From a checkpoint of a small audio embedding model.
Model: 11.8M parameters, norm layernorm, activation swiglu, moe top_k, num experts 4, patch size [16, 4], width 320.
Training: soap at rate 0.0017, batches of 64.
Data: trained on short read English sentences (LibriTTS-R), 26041 training examples, 35.1 epochs.
Rows from block 9 of a small audio embedding model, named by matrix and row number. Rows with one number within an expert belong to one neuron, the router's apart. Each number is 128 + 32 x the weight over its row's rms, rounded and kept within 0 to 255. All counts start at 0.
Before each expert's rows are labels from the 100 clips, of 14976, where the router gives the expert most weight on average: "responds to" is what is common among them. Only what is clearly more common there than usual is listed. The data: short read English sentences (LibriTTS-R).
# router: router (model.blocks.9.mlp.router.weight, 4x320, trained with AdamW), inputs 0-106
# gate: expert gate (model.blocks.9.mlp.gate, 4x320x320), inputs 0-106
# up: expert up (model.blocks.9.mlp.up, 4x320x320), inputs 0-106
# down: expert down (model.blocks.9.mlp.down, 4x320x320, transposed), outputs 0-106

# expert 1
responds to: voice: male
router.1 [ 99 172 121  97 101 113  88  98 165 143 150 100 121  78 126  92 216 156 173 124 117 145 134  95 173 140 131 124 158 155 135 133 125 102 154  93 151 130 136 144 161 146 213 176 150 199 144 118 144  82 190  80 100 149 166 149 128 103 149 230 155 155  51 145 174  89 183 141  71 111 118 145 102 153 195 126 108 135  69 134 152 142 165 158 186 110  52  90 164  75 125 139 139 108 155 109 113 126 142 130 107 139  90 109 150 188 120]
gate.9 [163 121 148 106  62 154 141 102  88 159 130 162  98 103 151  93 101 146 115 133 125  86 129 156  74 164 155  98 163  77  74 138  16  78 128 137  98 163 160 116 143  79 155 125 110  94 158 133 147 157 102 132 157  93 129 124 175 123 140 110 119 125 124 124 165 128 161 114 208 131 110 207 116 151 179 121 165 116 107 139  84 188 153 124  93  68  86 121 108  89 116 167 163 146 179 163  82  95  88 109 180 140 133 151 120 123  96]
up.9 [146 117 142 135 251  82 144  56 119 151 108  87 161 127  73 114 102 172 134  58 100 144 135 110 153  63 138 116 130 159 138 156 196 156  97  75 105 152 130 153 131 156 128 195 115 115  86 146 122 129  92 136 127 101  54  87 125  59  81 102 124  91 174 157 100 106  95 135 137 115 108 142 100 114 170 118 127 120 182  89  73 134  92 145 100  79 149 132 153 158 115 114 142 100 122 173 137  86 154 144 131 127 130 139 115 149 177]
down.9 [175  90 165 160 128 128 208  80 151 134 140 172 101 143 153 184 157 103 160 122 105 127  77 132 113 119 124  94  84 148 101  47  87  86 102 138 112 136 145 112 178  72 131 126 115 116 145 146 169 129  93 157 158 102 145 109 144 118 109  98 160 178 152 134 130 100 101  80 101  91 181  90  99 124 143 117 106 145 147 162 101 111 197 162 107  81 111 187 119  56 108 133 132 175 115 166  74 132 121  87 146 128 107 140  85 107 122]
gate.10 [160 139 127  79 130 176 130 173 127 110 113 158 170 107 118 142 130 119 117  87 127 104 156 147  91 194 102 180  83  87 145 140 169 107  95 142 125 119  89 139 138 132 138 104  94 129 114 128 103 143 171  84 208 119  81 131 125 125 118 101  95 101  88 109 103 159 139  98 198  78 158 123 159 127 105 147 136 109 107 112 155 102  85 130 134 167  87 117  61 121  88 106 162 150 124  53 149 158 112 144 131 158 163  93 139 144 156]
up.10 [ 92 131 122 121 146 124 127  76  85 171 149 155 118 187  77 233 128 146 138 142 167 174 119  95 104  74 127  84 138 102 113 110 127 137 105 156 139 155 189 133 107 163  96  77 114 178 130 137 106  95 108 142  95  99 186 106 143  98 146 139 118 119 122 132 125 139 160 138 165 162 211 146 128 158 162 146 142  73 205 138 119 143 151 122 109  60  61 104 195 119 152 135 126 188 175 169 114 103 129 167 144 160 213 164 149 140 132]
down.10 [111 114 129 112 181 155 109  89 128 118 130 173 123  46 104  49 105 143  81 166 101 139 152 104 162 119 162 160 137 206 153 125 153 165 100 189 116 182 103 170 134 198  74 128 128 133 123 102 138 139 169  70 150 177 163  93 103 110 115 123 131 178 183 120 102 160 172 152  92  89 183 176 170 121 113  92 116 100 134 129 134 128 110 140  62 130 180 162 139 156 114 169 101 155 124 124 198 166 200 105 137  92  64  70 137 145 127]

# expert 3
responds to: voice: male
router.3 [128 152 113 157 106 110 199 106  86 160 112 234 164 189 131 112  86 117  96 212 117 115 105 175  72 113 138 148  75  95  99 211 150 128 107  84 114 133  79 137 144 140 148  62 114  67 127 135 114 169 119 160 164 146 135  54 140 147 121  91 124  73  81 111 128 201  79 128 129 155 101  65 166 110  65 132 157 214 138 188 135 144 125 132  92 133 117 163  96 108 124 124 104 111  96 172 108 130 121 111 197 116  91 147 182 117 119]
gate.9 [ 87 131 119 150 112 147 140  87 125 155 135 110 110 130 113 233  52 143 164  90 157 120  92 145 101 142 141 114 147 151 104 106 131 168 150 172 140 123  87 168 174 129 127 168 131 142  75 132 116 131 141 162 149 113 114 179 105 114 138 119  93 111  71 153 127 140 160  84 172 130 140  66 145 113 121 157  90 191 162 114 118 118 129 125 132 143 163 106 131  99 150 175 162 119 134 102  89 104 133 159 143 157 106  78 145  99 156]
up.9 [146  76 136  90 141 138 153 101 136 119 118 101 127 112 142  56 179 102 100 148 108 165 123  89 129 130 146 110 146 140 132 158 130 126  87  89 129 105 154  97  96 173 119  74 147 118 145 165 106 114  96 145 135 131 145  87 133 178 105 105 165 158 202  84 123 114  97 134  87 117 111 219 142 158 148 115 143  56  80 148 112  77 159 129 108 122 127 185 128 171 109  45 116 113  88 120 185 149 112  83  97 120 174 127 113 135 117]
down.9 [209 133 157 128 182 135 124 124 118 124 160  83 138  88 125 123 151 106 135 193 134 122 107 141 175  90 118  84 157 162 146 168  91 123 160 138  81 152 170 127 142 143 165 166 121 128  61 122 163 151 148 148  59 174 103 117  58 123  76 131 125 135 139 104 150  85  83  34 174 160 156  96 121 144 144 165  94 125 147 133 194 119  97 182 112 187 120  85 145 170 117 173 166 177 104 139 148 104 114 142 141 120 116 137  79 170 157]
gate.10 [163 138 122  97  93 145 112 155  94 152 130 139 173 172 121 106 134 120 117  90  96 140 148 154 183  92  96 174 180 116 167 181 141 116 101 117 208 154 129 167  88  82 155 132  81 145 123 125 162 128  88 129  84 159 110 117 161 131  50 178 137 132 214 129 137 129 143 112 154 151 106 127 202 132 138 141 100 133 156 156 116 101  84 106 118  71 113  84 114  80 170  84  80 108 130 113  95 127  97 160 173 155  61 121 176 162 104]
up.10 [159 135 121  97  99 110  81 152 108 131 141 195 163 128 138  53 104 107 136  80 159 147 157 122 152  82  60 173 192 125 150 187 147 134 108  99 180 165 175 153  94  60 169 149 123 187 132 135 145 145  95 116  81 154 120 111 161 156  50 167 114 155 218 129 152 121 123 117 152 131 125 128 171 159 132 126 107 151 165 148 134  86  92 124 128  76 100  92 121 102 126 128 106 102  89 150  90  96 156 149 143 185  50  84 163 160 160]
down.10 [102 155 147  98 137 128  70 102 102 107 104 147 139 221  88 105  98  44 139 137  90  90 155 138 177  98 116 125 138 112 160 142 137 183  91 118 131  78  90 131 137 191 114 147  90 143 129 164 143 140 113 160 127 139 139 121 183 119  75 122 126 135 116 120 133 159 110 151 140 155  99 133 162 109 128  89  98 156  86 179 112 120 182 126 120 108 148 137 125 147 146 140 109 106 170 104 166 128 108  49 194 137 196  83 136 186 144]

# expert 2
responds to: voice: female
router.2 [153  49 127 116 221 142  87 128  95  65 123 134 156 115 125 150 133 165 115  50 111  96 132 106 173 141  91 188 145 113 130  87 156 157 116 179 112 119 155 130 107 163  97 153 127 143 112 119 142 129  71 146 143 112  96 126 115 120 134 106  97 106 180 117  73  83 155 124 134  92 162 159 129 104 108 103  77 124 237  99 127 113  89 137 107 136 178  91 120 177 136  99 102  99 129 125 118 128 118 142  90  81 159 113  52  93 140]
gate.9 [169 171 154 124 197 111 105 152 134 111 108 176 153  97  76  70  18 130 129 201 134 127 124  77  82  77 115 150 170 141  87 102 181 117 138 130 179 117  79 115 143 155 122  88 114 163 115 134 140 114 130  93 110 113  78 165 170 154 129 127 184 156 164 114  97 164  94 106 175 152 162 156 108 179 146 105 129 138  83 144 130 154 183 151 168 137 131 114 162 128  93 104 146 120 117 125  89 113 114 130 180 172 125 146 119 121 101]
up.9 [132 128  93  84 108 136 149 145 110  99 156  63 113 142 175 197 140 103 110 121 169 184 139 147 136 161 108 143 166 136 121 106 115  93  91 107 138 151 183 113  65 110 118 125 129 130 153 133 107 132 100 187  77 103  85  75  85 138 126 104 120 110 170 137 118  50  49 161 221 176 126  97 143  90 138 157  64  98 103 121 103 140 100  74  96 129  82 109 133 149 132 105 114 119 164 162  95 112 142 143 102 106 123 160 148 169 116]
down.9 [124 162 107 112  98 108 178 151  81 138 158 105 174  92 100 137 120 119 101 114 145 133 148 191 159 113 132 134  83 120 101 123  90 151 130 175 189 100  43 128 135  94 111 163  97  95 169 160 102 103 152 111 136 172 160 162 154 166 150 128 136  97  80  79 108 187 180 155 131 110 204 122 145 158  90 160 141  89 179 159  90 141 133  97 116 147 151 104 161 154 103 138 178 114 151 153 132 133 147 172 116 179 222 115 100 104 143]
gate.10 [135 211  74 125  56 138 173 147 128 115 116 102 125 164 121 201 116  51 182 197 137 148 119 154 126  99 136 201  94 125 107 100 164 107 110 137 162 107 178 139 162 199  97 185  76 123 148 111 127 154 151 155  95 218 143 108  82 140 146  98 174 155  69 105  62 145 131 135 170 109 127 125 101 112 114 106 107  84 100 175 118 176 133 161 116  76  77 137 148 106 107 156 172 150  81 110  61 150  78  66 158 123 196  96  95  90 142]
up.10 [158 114 152 158  75 136 156 156 112 156 100 151  94 167 132 159 140 110 115  86 114 175 158  74 141  72 141 137 174 167 119 115 136 175 122  81 143  89 134 130 121 188 120 119 140 141 148 103 116 209  84 175 166 233 130  82  51 110  91  86 137 117 115 162 129  83  74  92 172  62 172 152 169 160 114 153 129 128 139 112 112  91 125 134  86 157  82 117 153  83 120 135 109  93  84  83  76 151 107 143  44 128 107 104 108 140 151]
down.10 [118  73 165 104 206  90 138 145 138 100 142 108 105 134 101 121 149 150 161 149 115 177 102 114 100 126 173 128 103  99 122 138 120 109 155 120 207 125 102 167 141 124 106 134 115 105 115  98  88  98 133 142 132  69 147 164 116  73 129  87 138 133 132 111  97 130 102 186 141 150 148  91 121 163  74 115 136 150  97  95  84 124 155 192 146 162 131 114 130 108 125  44 100 156 107 174 105 125 146 137 112 138 188  43 121 134 128]

# expert 0
responds to: voice: female
router.0 [122 134 112 170  97 138 134 159 159 147 118  34  98 105 142 138 104  90 157  89 166 161 168 139 115 126 134  33 141 172 170 125  61 121 142 134 134 112 115 147 113  73  71 107 147 127  97 153 137 117 124 129 121  91 145 158 166 100 104 112 116 225 155 148 162 105 107 110 190 158 119 142  85 157 215 125 148  68  55 108 138 154 112 125 113 144 142 131 133 174  98 125 150 148 127 123 155 136 105 103 138 146 173 159 154 164 116]
gate.9 [134  71 148 134 173 165 135 196 153  84 104 170 120 140 130  42 143 180 163  89 205 153 181 148 118 134 116 116  54 126 104  74 131 147 156 180 108 119 157 116 156 111 108 100 113 161 127 104 156 114 155 188 137 104 119 112 153 134 125 139 162 109 189 116 155 109 121 161 167 144 170 127 132 142 166 114  96 150  73 150 122 162 113 139 174  91 138 109 145 152 162 135 136 130 112 167  71 102 154 131 126  96 100 151 141 110 136]
up.9 [ 79 121  72 174 100 137 106 166 129 111 145 131 180 136 205 217 100  76 139 190  71  95 169 145 146 130  87 136 142 145 128 145 132 119 119 141 120 131 111 162 111 107  66 114 185  50 197 138 142 127 112 106 102 128 127  43 126 106 158 188 112 181 130 137 146 153  52 128 135 137  85 107 168 128 174 160 151 143 135  98  94  99 168 165 170 190 124 179 135 136 102 127 168  89  65 156 114 108 162 174 131 140 114 116 109 109 165]
down.9 [120  98 162  99 101 116 113 140 141 124  71 130 123 106 103  98 107 136 166 162 124 162  88 105 140 152 174 185 196 125 132 153 122 223 139 144 103 161  72 150 121 134 191 140 146 122 105 179 134  44 110  69 133 146  87 138 140  89 129 120 117 150 180 128 134 127 157 138  78 103 133 147 131 156 117 144 175 138 108 175 108 145 129 144 162  82  98 153 136 207 106 118 178 130 149  71 110 135 182 123 164 158  63 178  91 160 142]
gate.10 [147 129 104 115 140 163 116 134  56  88 142 210 218 181 100 123 146 135 122 120 111 139  90 152  90  98  98  75 109 227 121 170 204 158 122 144  94 117  97 106  94  91 163 114 105 129 174 138  79 144 115 138 125 209 137 161 141 133 100 173 109 193 149 148 163 131 187 181  74 145  69 146 134 127 125 147  98 120  88 179  91  71  99 130 144  49 156 133 151  97 131  92 185 122 114 139 151 152  71 128  89 147 103  90 114 195 114]
up.10 [158 141 126 136 102 165 127 166 138 114 161 162 148 162 119 110 118 129 116 196 143 112 135 162 117 188  75 111 104 147 137 121 140 100  77 169 100 109  90 126 130 100 131 112 117 145 117 138 122 108 154 188 111 139 137 122 131 126 114 189 128 170 126 120 175 111 188 134  83 122 117 107 112 116  83  95  87 131 153 151 140 120 178 106  97  45  83 121 168   0 120 129 171 147 115 104 100 165 124 155 131 165 188 124 116  74 141]
down.10 [160 153 143 109  59 198  90 131 157 144 130  99 114 113 162  93 157 186  99 118  89 117  68 166 132 116 164 141 111  96 131 154 174 125 117 179 175 111 102 104 107 129  96  87 175 168 121 124  78  71 113  93 110 136 128 128 106 131 152 127 133 112 168 104 135 106 172  83  92 150 155 122 101 121 103  77 103 174 171  69 127 141 151 135 152 149 181 137 136 145 148 124 170 160 112 135 146 125 115 116 148 141  74 154 108 147 144]