Weights of a small audio embedding model.
Model: 11.8M parameters, log mel input, arch mlp_mixer, norm layernorm, num experts 4, patch size [16, 4], layers 12, width 320.
Training: soap at rate 0.0017, 14300 steps.
Data: trained on short read English sentences (LibriTTS-R), 26041 training examples, 35.1 epochs.
Rows from block 6, named by matrix and row number. Rows with one number belong to one neuron. Each number is 128 + 32 x the weight over its row's rms, rounded and kept within 0 to 255. All counts start at 0. Numbers have three digits each. After the name is the row's rms in percent of the matrix's.
# gate: MLP gate (model.blocks.6.mlp.gate.weight, 640x320), inputs 0-159
# fc1: MLP up (model.blocks.6.mlp.fc1.weight, 640x320), inputs 0-159
# fc2: MLP down (model.blocks.6.mlp.fc2.weight, 320x640, transposed), outputs 0-159
gate.197 084:120098113136093078132112134131152137095162145091115115155127148163105151136121187105108121113186128224121132154099145148103092139148104123141096120127149117117085088169171118110074129101014113143143157147156111135094115128126098159138095162132179082129089136121104062181105120141117142156120131157127204138129158127093174143135116140144131161151144114089124111105109102101168163128166144156103144136086155178114168084103085069105108142099209132132101147161057176134110163120169118
gate.198 087:131157138134151111157155082095121122164152150098157140214125140110145128093102171116119156110201059100102154172099105114117128096057085179101152111142157060095142099146077118107076187125170152137180167094117071139142118132120136107138119137163125110146133200144149136125152077114113099138109127066158140122157134146179135123172149139149166113079085103161150112156133126129149092152141138162071121175107167159065160165136146112184112139096133116142133160095132171110140118129170101
gate.199 105:102110098133112151141156090068110061166074155116183134142108130176133129160100163152112097132071104137137081173153143122123254105124149151085083122112117138111128158131128105148137123123144159120159192141147116128111136195188140089099084104141128149151184195145133134119073090139133078009117131160164082178124125138154177083125181152115135122116133131146151083148140086146136149117105132178085165126155162166102137158118107181116121157096186115113113163144127138120137142145123154
gate.200 095:203107098156138151087126114106090151128055158146122076152155071149109136149145183112197142149131103119145151115161141104146120072112142187121111076163087112132073084139112123196135078120158104128136095153116099134116053188126131130112082105125175151072158144085138103178135187146159200121173150106135187158125118067129123095100095123181065157142061199129090102124124144112119117171147114154110162169152107123169114139096101100114140178140133099135150105138155119129103133168189132
gate.201 124:144116118132120107085142103116146088095140097211063122141150138132117127174124124100131219137117090158098132171140155149073098130142119089103119085178139153155144139146072145158134150141089150118130181071103200219094132135110119144130134115104140129141130158101152100148134082104184167182147094096182119107029115162129083143208177156130106119179090095105140139142122117022194126154130156148165112163158162105177151103103126154135085090135109137117156109137101117137000183133134107
gate.202 083:147103077154097114146094128094165093118152145140137187138164174166139131145045100154159176149126172194165015159081189124150166099177097138128125178155196108147153128167077126093203162125125126112102098063085148160149111150178143143071128103157127201184130108110126130111131134087145180158145115099068124142113025122126090158093125098131098074125107112087134104152155191073089137164093124131178138114124105131143120137111119091145125156176183124138119124130137126113121146125093108
gate.203 131:111148117090154176137093116154142181176057172118127149095161151130117153101129105079102153136161120178110102163116133146180147125109114138134092159179122125081204161103087104172148159123079106125029073111103161162078119099111127118167044103127114106135129082103147127164079108140112163076144128119126086165000091129169150170171088130119133133208100151133137095131163144143094150098120108119116119089086130124135185111099101167113101155103157146083129106139146116141041133123108097
gate.204 106:123129108128123106116110139132128152123124159124115137148174163146132102203187174114137116178145136146164111139079087137134085148056125127145121129149100114169145139103111074177150155148203127130127139125084149160114145091094078084153094128110145125095125121144146152070157134119127117166147113148084051190101164128112089136176098139121145216121094136121137114110120128142039112155099175065092125115147150114127112129120117149154191122116098091144091161157105154123134135107136137
gate.205 087:073161091156081121173191109098071071132112125106104130125128181143116112115149189110142129142164166159088144070089149087126085186095089190097147176092114115176095138089131157171161155074152174155126180157106171090130174142154119102104089137144098085142109127144123097124130132115136161022118149153145111126146154105128146073168092088198139155095148156165100096121127153178151152144073070174138116186146113114158066128109133223134105144111117180160117151172132162095119139136082113
gate.206 102:084134141118198139096116067080108177103093141076097097131141172139147113136066144145177123135120152118104129111143096147163114094122097084115135088114182129137074116117127158180175066118107158112151100100101148120177160109117150128082116141133152064093109199157134161145136100117113126188092148015170165110095109142121100105178163150149182168146157146156068191089116156137110165126195129108156106143151129097092090146166096158147129169156182118087130109117135095151140126115126160
gate.207 089:129191132065152152158134084136174140128158192132078133081143120175105175145099166171096112048131150158123140156136126117151146160092117114103139135199139088111097190108114155132126098157032125132139157181151121178084189178115106088182125168124063120106113080124134151171101131124095094077059140082187114128107177161094148084093073106140166084140110094106113125134085111141114101159113145093141128126117150153107165115139171127179144121133082101108112111150153088101074153101076083
gate.208 089:142167164145086127149137185120049149133137131118123099080153158130085134053156143090084134093093088173105091145163165079105059142167075132128150143107142134059107127112113183107135160133128126144132182130098159129156102068096078124108182129212168129115168105064176100149130153179148151115145202137138119101130189082141118128110096104107108170136134102163124122158098172132087118163124095187138128152122181117161131126199117122160155121102167113162100101071113079112139176119083174
gate.209 124:146146134103159173115161138147132210189133086141174152104149129111150080136140134057113189107130115111095125080106123092085133146190146080131123079103094174133088103137091099159134159067080160125117133053069104113078120127106118123099091144128147110169130073180150102136145129170119121133160149110136159125106138131139161216097184147136100165101133129128103134089091139200091104133109152179163150151117101112113092152064137130110165151138113152132138131109054138108109154091151157
fc1.197 087:150116124146125141195133198141108086092125103118106106102141112140117132121124142162062153138122105137130104091187067125091134121176070156167096180186161104121157164078153148113132134134130172096182106078160131121154153146132157125129142117087105132138104093102173150092183157161142184163125140086090126112136125091166087131098132121123146109176101080123097114138057135132120129146127149098132155132151124169077150095164074182167148147144088086123167120156151130177178051092169169
fc1.198 088:113167168127210175123157130104081142081026131105111077121155148139177090187095140142170167092154189059152153048159131161124141158105128110104142136131125124152110124131100138143131140131131132090119095125202091149135209162151120183224101201101086134115135125100119100150141140152104118125068127114161212116078165096093098070141170098106162111099115095124120122137108161174171130146131115119191137179147099118125162116126130082135067124140109110061188112210104112112178141123073158
fc1.199 101:116154116123175092155118137122127148141092142081114072110171099091113120132111116093106128154148041173123129114119090162111083085096106166150177149158100094117091107113141154185161101144050106113074076182123122104134087126184113109211153190141065134088152091095139083112136140155125144205153118129087199151138138093144074164160128147149141098130122146096150113079140176148102085117134163103120151111107162101132129064173111128151123130120119148118120167062104122096150158109118070
fc1.200 087:097140092113103131161111131126151061124207082131120123122081192138154138138155130208162150121128093109129078093121124094083143116051126150135141144101100076114116144138125110113194123118135131137107147168105188076122138106161158103115157157144167128126114151094135158214119101106068106066175165087101111122148145160173098238136122133151141141145117164120096144165108168151124110101090145119173094098117109141142126142189130100097111092123128091144100148127146100142106130125113086
fc1.201 118:192151132109149137137140108121141175124045092047183136118101110138142155084152129151085137147098162058098135090121162120145132130127136136155118138105135123098086070144152147079094104114178131137110115188126094149147088121169135137122115140090096094102117098110138100090074111124096130153123148115177137151235096084114148131102090123145099143089153139124145115155135152169101134143141066098039173121146125157089118170157144123132120085168117161161128152116103121137255088145144185
fc1.202 086:187125132182100125119140116114139138142130122105108153156130129121115119153083145069180171179157133137079101145106136114114149162156145149167084126155130088158096141173154203082157119099093178148097157156100142104120115167113109101076091144155123107145140109110026150104093143145177113116101125134128140174116068112138174137082142071097137057102151159169180099130110106095102163150108085114169115148124087114080151135134097172156138135156112095119130090151133118101148170186116083
fc1.203 134:152131132118107082104153140108142086068192106151151137134071146112146113135137131166205119143114120072114142137133144128107083145197117117158145116085137144170071127166149150104085102069137131157157174168114078077191138149127102166134202117138079138125106121140106113115140109142121117158073070156117152077236126157099056093118192167107128124067154118164147126124084080100160131173159139175172160199149163129136069115165134098146107120127085133168133130116124096161172124094159150
fc1.204 101:124129181137165135117085136125099184080127173127078073062106118144100133156087141125180106139124105129119164129108099132086110177133089194167116119138123120093130110112136119059167109139103134134129171145114122106067088144136156095171161103121134165119109132129101091060142116144100061126109111090124072129105070149118138083125140170079126124084092121043168126102152161092116162076126163144097084102150194154140108094136102176176099129115109113144090132073177081142134094095107090
fc1.205 086:108129105111082108182148146117084159156152123109136126103181176138129201075164145150166089119175127227129151096078092050148077155146104162139075115117068137131167117151134109138173130107092106148135163123135095164154142102131145136120150140168104114122086129144131144170115120156172152083187149175154083081147155176096076135117108161153102181107153084133148138143147152119161139186142084187101177105184152122090149125092130166115132161084155121062119083147122135096163161138119121
fc1.206 105:069094132156160125102129146124128117127081149102149142114155166123128148116144096147172146091086129040085167135151083189157123100103121141113111127089127095087100147098097105208182098114119119180119176081182100165124158095181157161121129183143115077143144149099127150142154158097107187164082128137098108088197135160165105068103098104146118159176150107125099171133090124150131160103175111127151131125143138102062091148176100137131157134099150090099160054146098154112123091136114144
fc1.207 092:123167143069105118122153126092142179158154119159131122121140179146117157184072126169091095161164156173148153125146086084166109129096114156087090115158180078121132145067119103107113125122074136149136157159139098091163154125156178114139094107173149123079087113084189123165143129108196116109068153133140173134153201166079104107100126170145107151167146110088136148183094115084128102152140138128176115120144119119153131120133139118115108191122078104147197179097137101107117097122109093
fc1.208 085:133151117113125163119131110208125108150063109111104157134109129109122108156089132123235176133155132174141125135110131134129111085098204084129108142145144082164156145134159075140113106144170164144128075143155099096112138156136138144092087100141153081131101151171090084109133113096079136148090106074082152160088150206148071149097136089122100124160055119125174147120133099142145147110190130114102165170121153112121104104097132097134144142105132150104112097178107136142065110116163120
fc1.209 119:110121098087106125109140140079052094145126108178170168133101152111102157117115150097170175140073149172136131169130078086139180154108136136096125094156107067129130135162117190141139143117065048107148126142127143169100096134130127106106148164139163176098155101110088126168136113131101128140134131056105154158071119180124114110117151103074147160134132120110136113147138113157174161091078118111163123148107140083126127081165170148150132132134150140135132132124042081135113171098104107
fc2.197 085:203136134145139147064215111070137107082065096148078168206153142118124150115100164121108112099113113135104146148156062148081122166183159135113144182097078119116090155137145107087096147117204159054126109198118132166174151089156103129067161168137132131114154152167126090058144140096128056167165110142132108145175158136062034157122104086145145117152161143170164142132143082096173128095132101157078142137139086147127117113190113120124142128158121092148187153106127113115083132136143183
fc2.198 096:130114125061121121191096139149069137083103134136117126175097179149173148107126077098089044159167130171116153120138108096145137106055111144209179179139132125150168081119162105051114108127104114121179107151079165180138107145123110149099082117153137098125120108164092107170145117111099112131023058136113062153165135156137096136172124105128087096117088160110096074095090134156160103121131089065153149164136133120121106144119156134148165134174073164062151173106075166110087050121126135
fc2.199 101:106096155131159092130096149094146145141111143144082152137111127140124164196114091125142142091097159041116112110122093145107172164048067123103088111116132152130164109122143158140155165098116111073165185176064201121113125095147115113141088106137132126161143166117178166195175135106045110192155115113108120113175116151057170124165119146121135107107132133158117126161106179141159142166079136129150099068145114142100079090116132142127118172136137066148149105143125124119113171128138183
fc2.200 084:147123092111159153113131137135125137134093075078120144209147156159130130162131082109134148155097060169128144164134118124149069098084150097134084148122139178117123129089155152185107104132122180120174103190126161162137126164143131136112101124097099090101179091145149105168153129078104130168073148159133072141155180151082134094122118119133152073097140113112131122161157128121156121104095166131140196126149058146176132110180107120140153139155141154153130114143112147185148098168056127
fc2.201 111:102156112140084083183146172103146158140162083154209076052099109154129178167142166133132120112180132157132089118166112141142143109150113150166097073072106142139074175153086103121166144142136137141186159167157101165140144079133151128033145135123109140106133135127149141173127195127148091164078181130095097147097140138149067158097133102100151122096178173162099143165133126156155151168069117099068136076171113112147116123156112172105179095143138105207130130143128173139066116147111136
fc2.202 087:105205136132070179170138154079192106124181095121088193189147126126100113069088127101111135135058124101162173069096171058126179121109130135110102104155138080121129120100104164118161130074117077056183105053157125143132152141136127140173140137105109158095212140174073178087145144150103105087124133164156151162113117095139196141133013150122070122088109057111127095148213057142122110166074091124102153093125170126080146086079177192170138121128139141099126121141134093132137178189102088
fc2.203 118:157120081078150101057152124113097113140045154129202106108193116162174179120136116065083197126169124104156198102149173121097129170067113117140128138175132159134121157130145116143147110118103132111089112105156057099147068132172135117138072135096146092123149135076176124173129159131124217108186153117142059157127220185166143143165066191096133190166154126121183120129151205160095130117135105108176124137136094149163178169094130127097136127176137157051151111142105125113155127100174100
fc2.204 111:100086124120102111137108146118166111067114131103198195129117145108162066095153165128148090122255152108109175108135092139170161127110114119080115141133190072153095128086076114129094116166134117139126078125122094110187142123114133085084144169123113081145125107107087123162163113167166082122190138141143145119133091133094131110169139141097166114133085112112082090119125168138137098147163102065111111143162138120156137144105160133126094155140132135073195157121140126204142181129096191
fc2.205 093:056106140121101092085102145151133142123124099161142140114155086141109135118112097157097162183102164065089107075133129156141094133089106097119092110145157107122157128175125111131097132100130127117200144126102092152169143124168132131154163100111154136101168037101164139209166123145097137119130106139167159138076046116111155105122126140083128158166091105145141134136145088103158121146086171112077109182148105152100125065144170154131099055098168152074119105129094176157149143134200076
fc2.206 105:174152123122181128151143146122128133134213130143066058137124150168084170129169083137112153140095182145121163145137084139131108078035124142075049098146108160120101150183131116121093105157145110198136128079133100143172092113166115115154070114115099116147178169071139137120171072114124112169118098139093176162100067169141123156103161108128109128070077114120123140089127141092126157102194118140144165055092122144157167201157123075121120121155089129117160143129158120145136088165132183
fc2.207 099:128116177105096076080128100058109195191112190111135132154127181092121108139138186133137116118179195161147144155112139027158159068110117148144152105067107100132048128136168079112111180112118099171089117127097074134122170087118123144108097123136155113179171151128210089197160115106116115134155112113163163104126127140118081120113088083141109153134144147135117123157104163148105110117153115070127135131109108125081123138143145131120106129134197105120129145173132176120114074165096176
fc2.208 092:127154177116134067122129149102098093065094110164137135147139124160096144179087116115170127110134152078127076078166154086177076090098072182143147118132174175102119063176159148175152099099188139148091079177065080175138135095123165079144147129086105145158133110068118164107128141185083122104098128102129170102149150186148093118121103137105135165198160155087115158123119196157085090181109113110162122113156125123112137087205121069152120113094138139102115150162163147159079154113121070
fc2.209 123:107141178122133128123066103144141131184105134146088135152098152098132142160095148134112165126018163090148143149173165081110122070148106118176106164210115119133091128122122101157110154135175132189078104130162092121145151133137154145144098147096157102180140128129091165146048133108121135068135126111138069155139081082069126119091032138157131112166150137171111157130120144182105140072119124166101146129103101166186143119097052123126154117129104142137166130119203123087143128159086178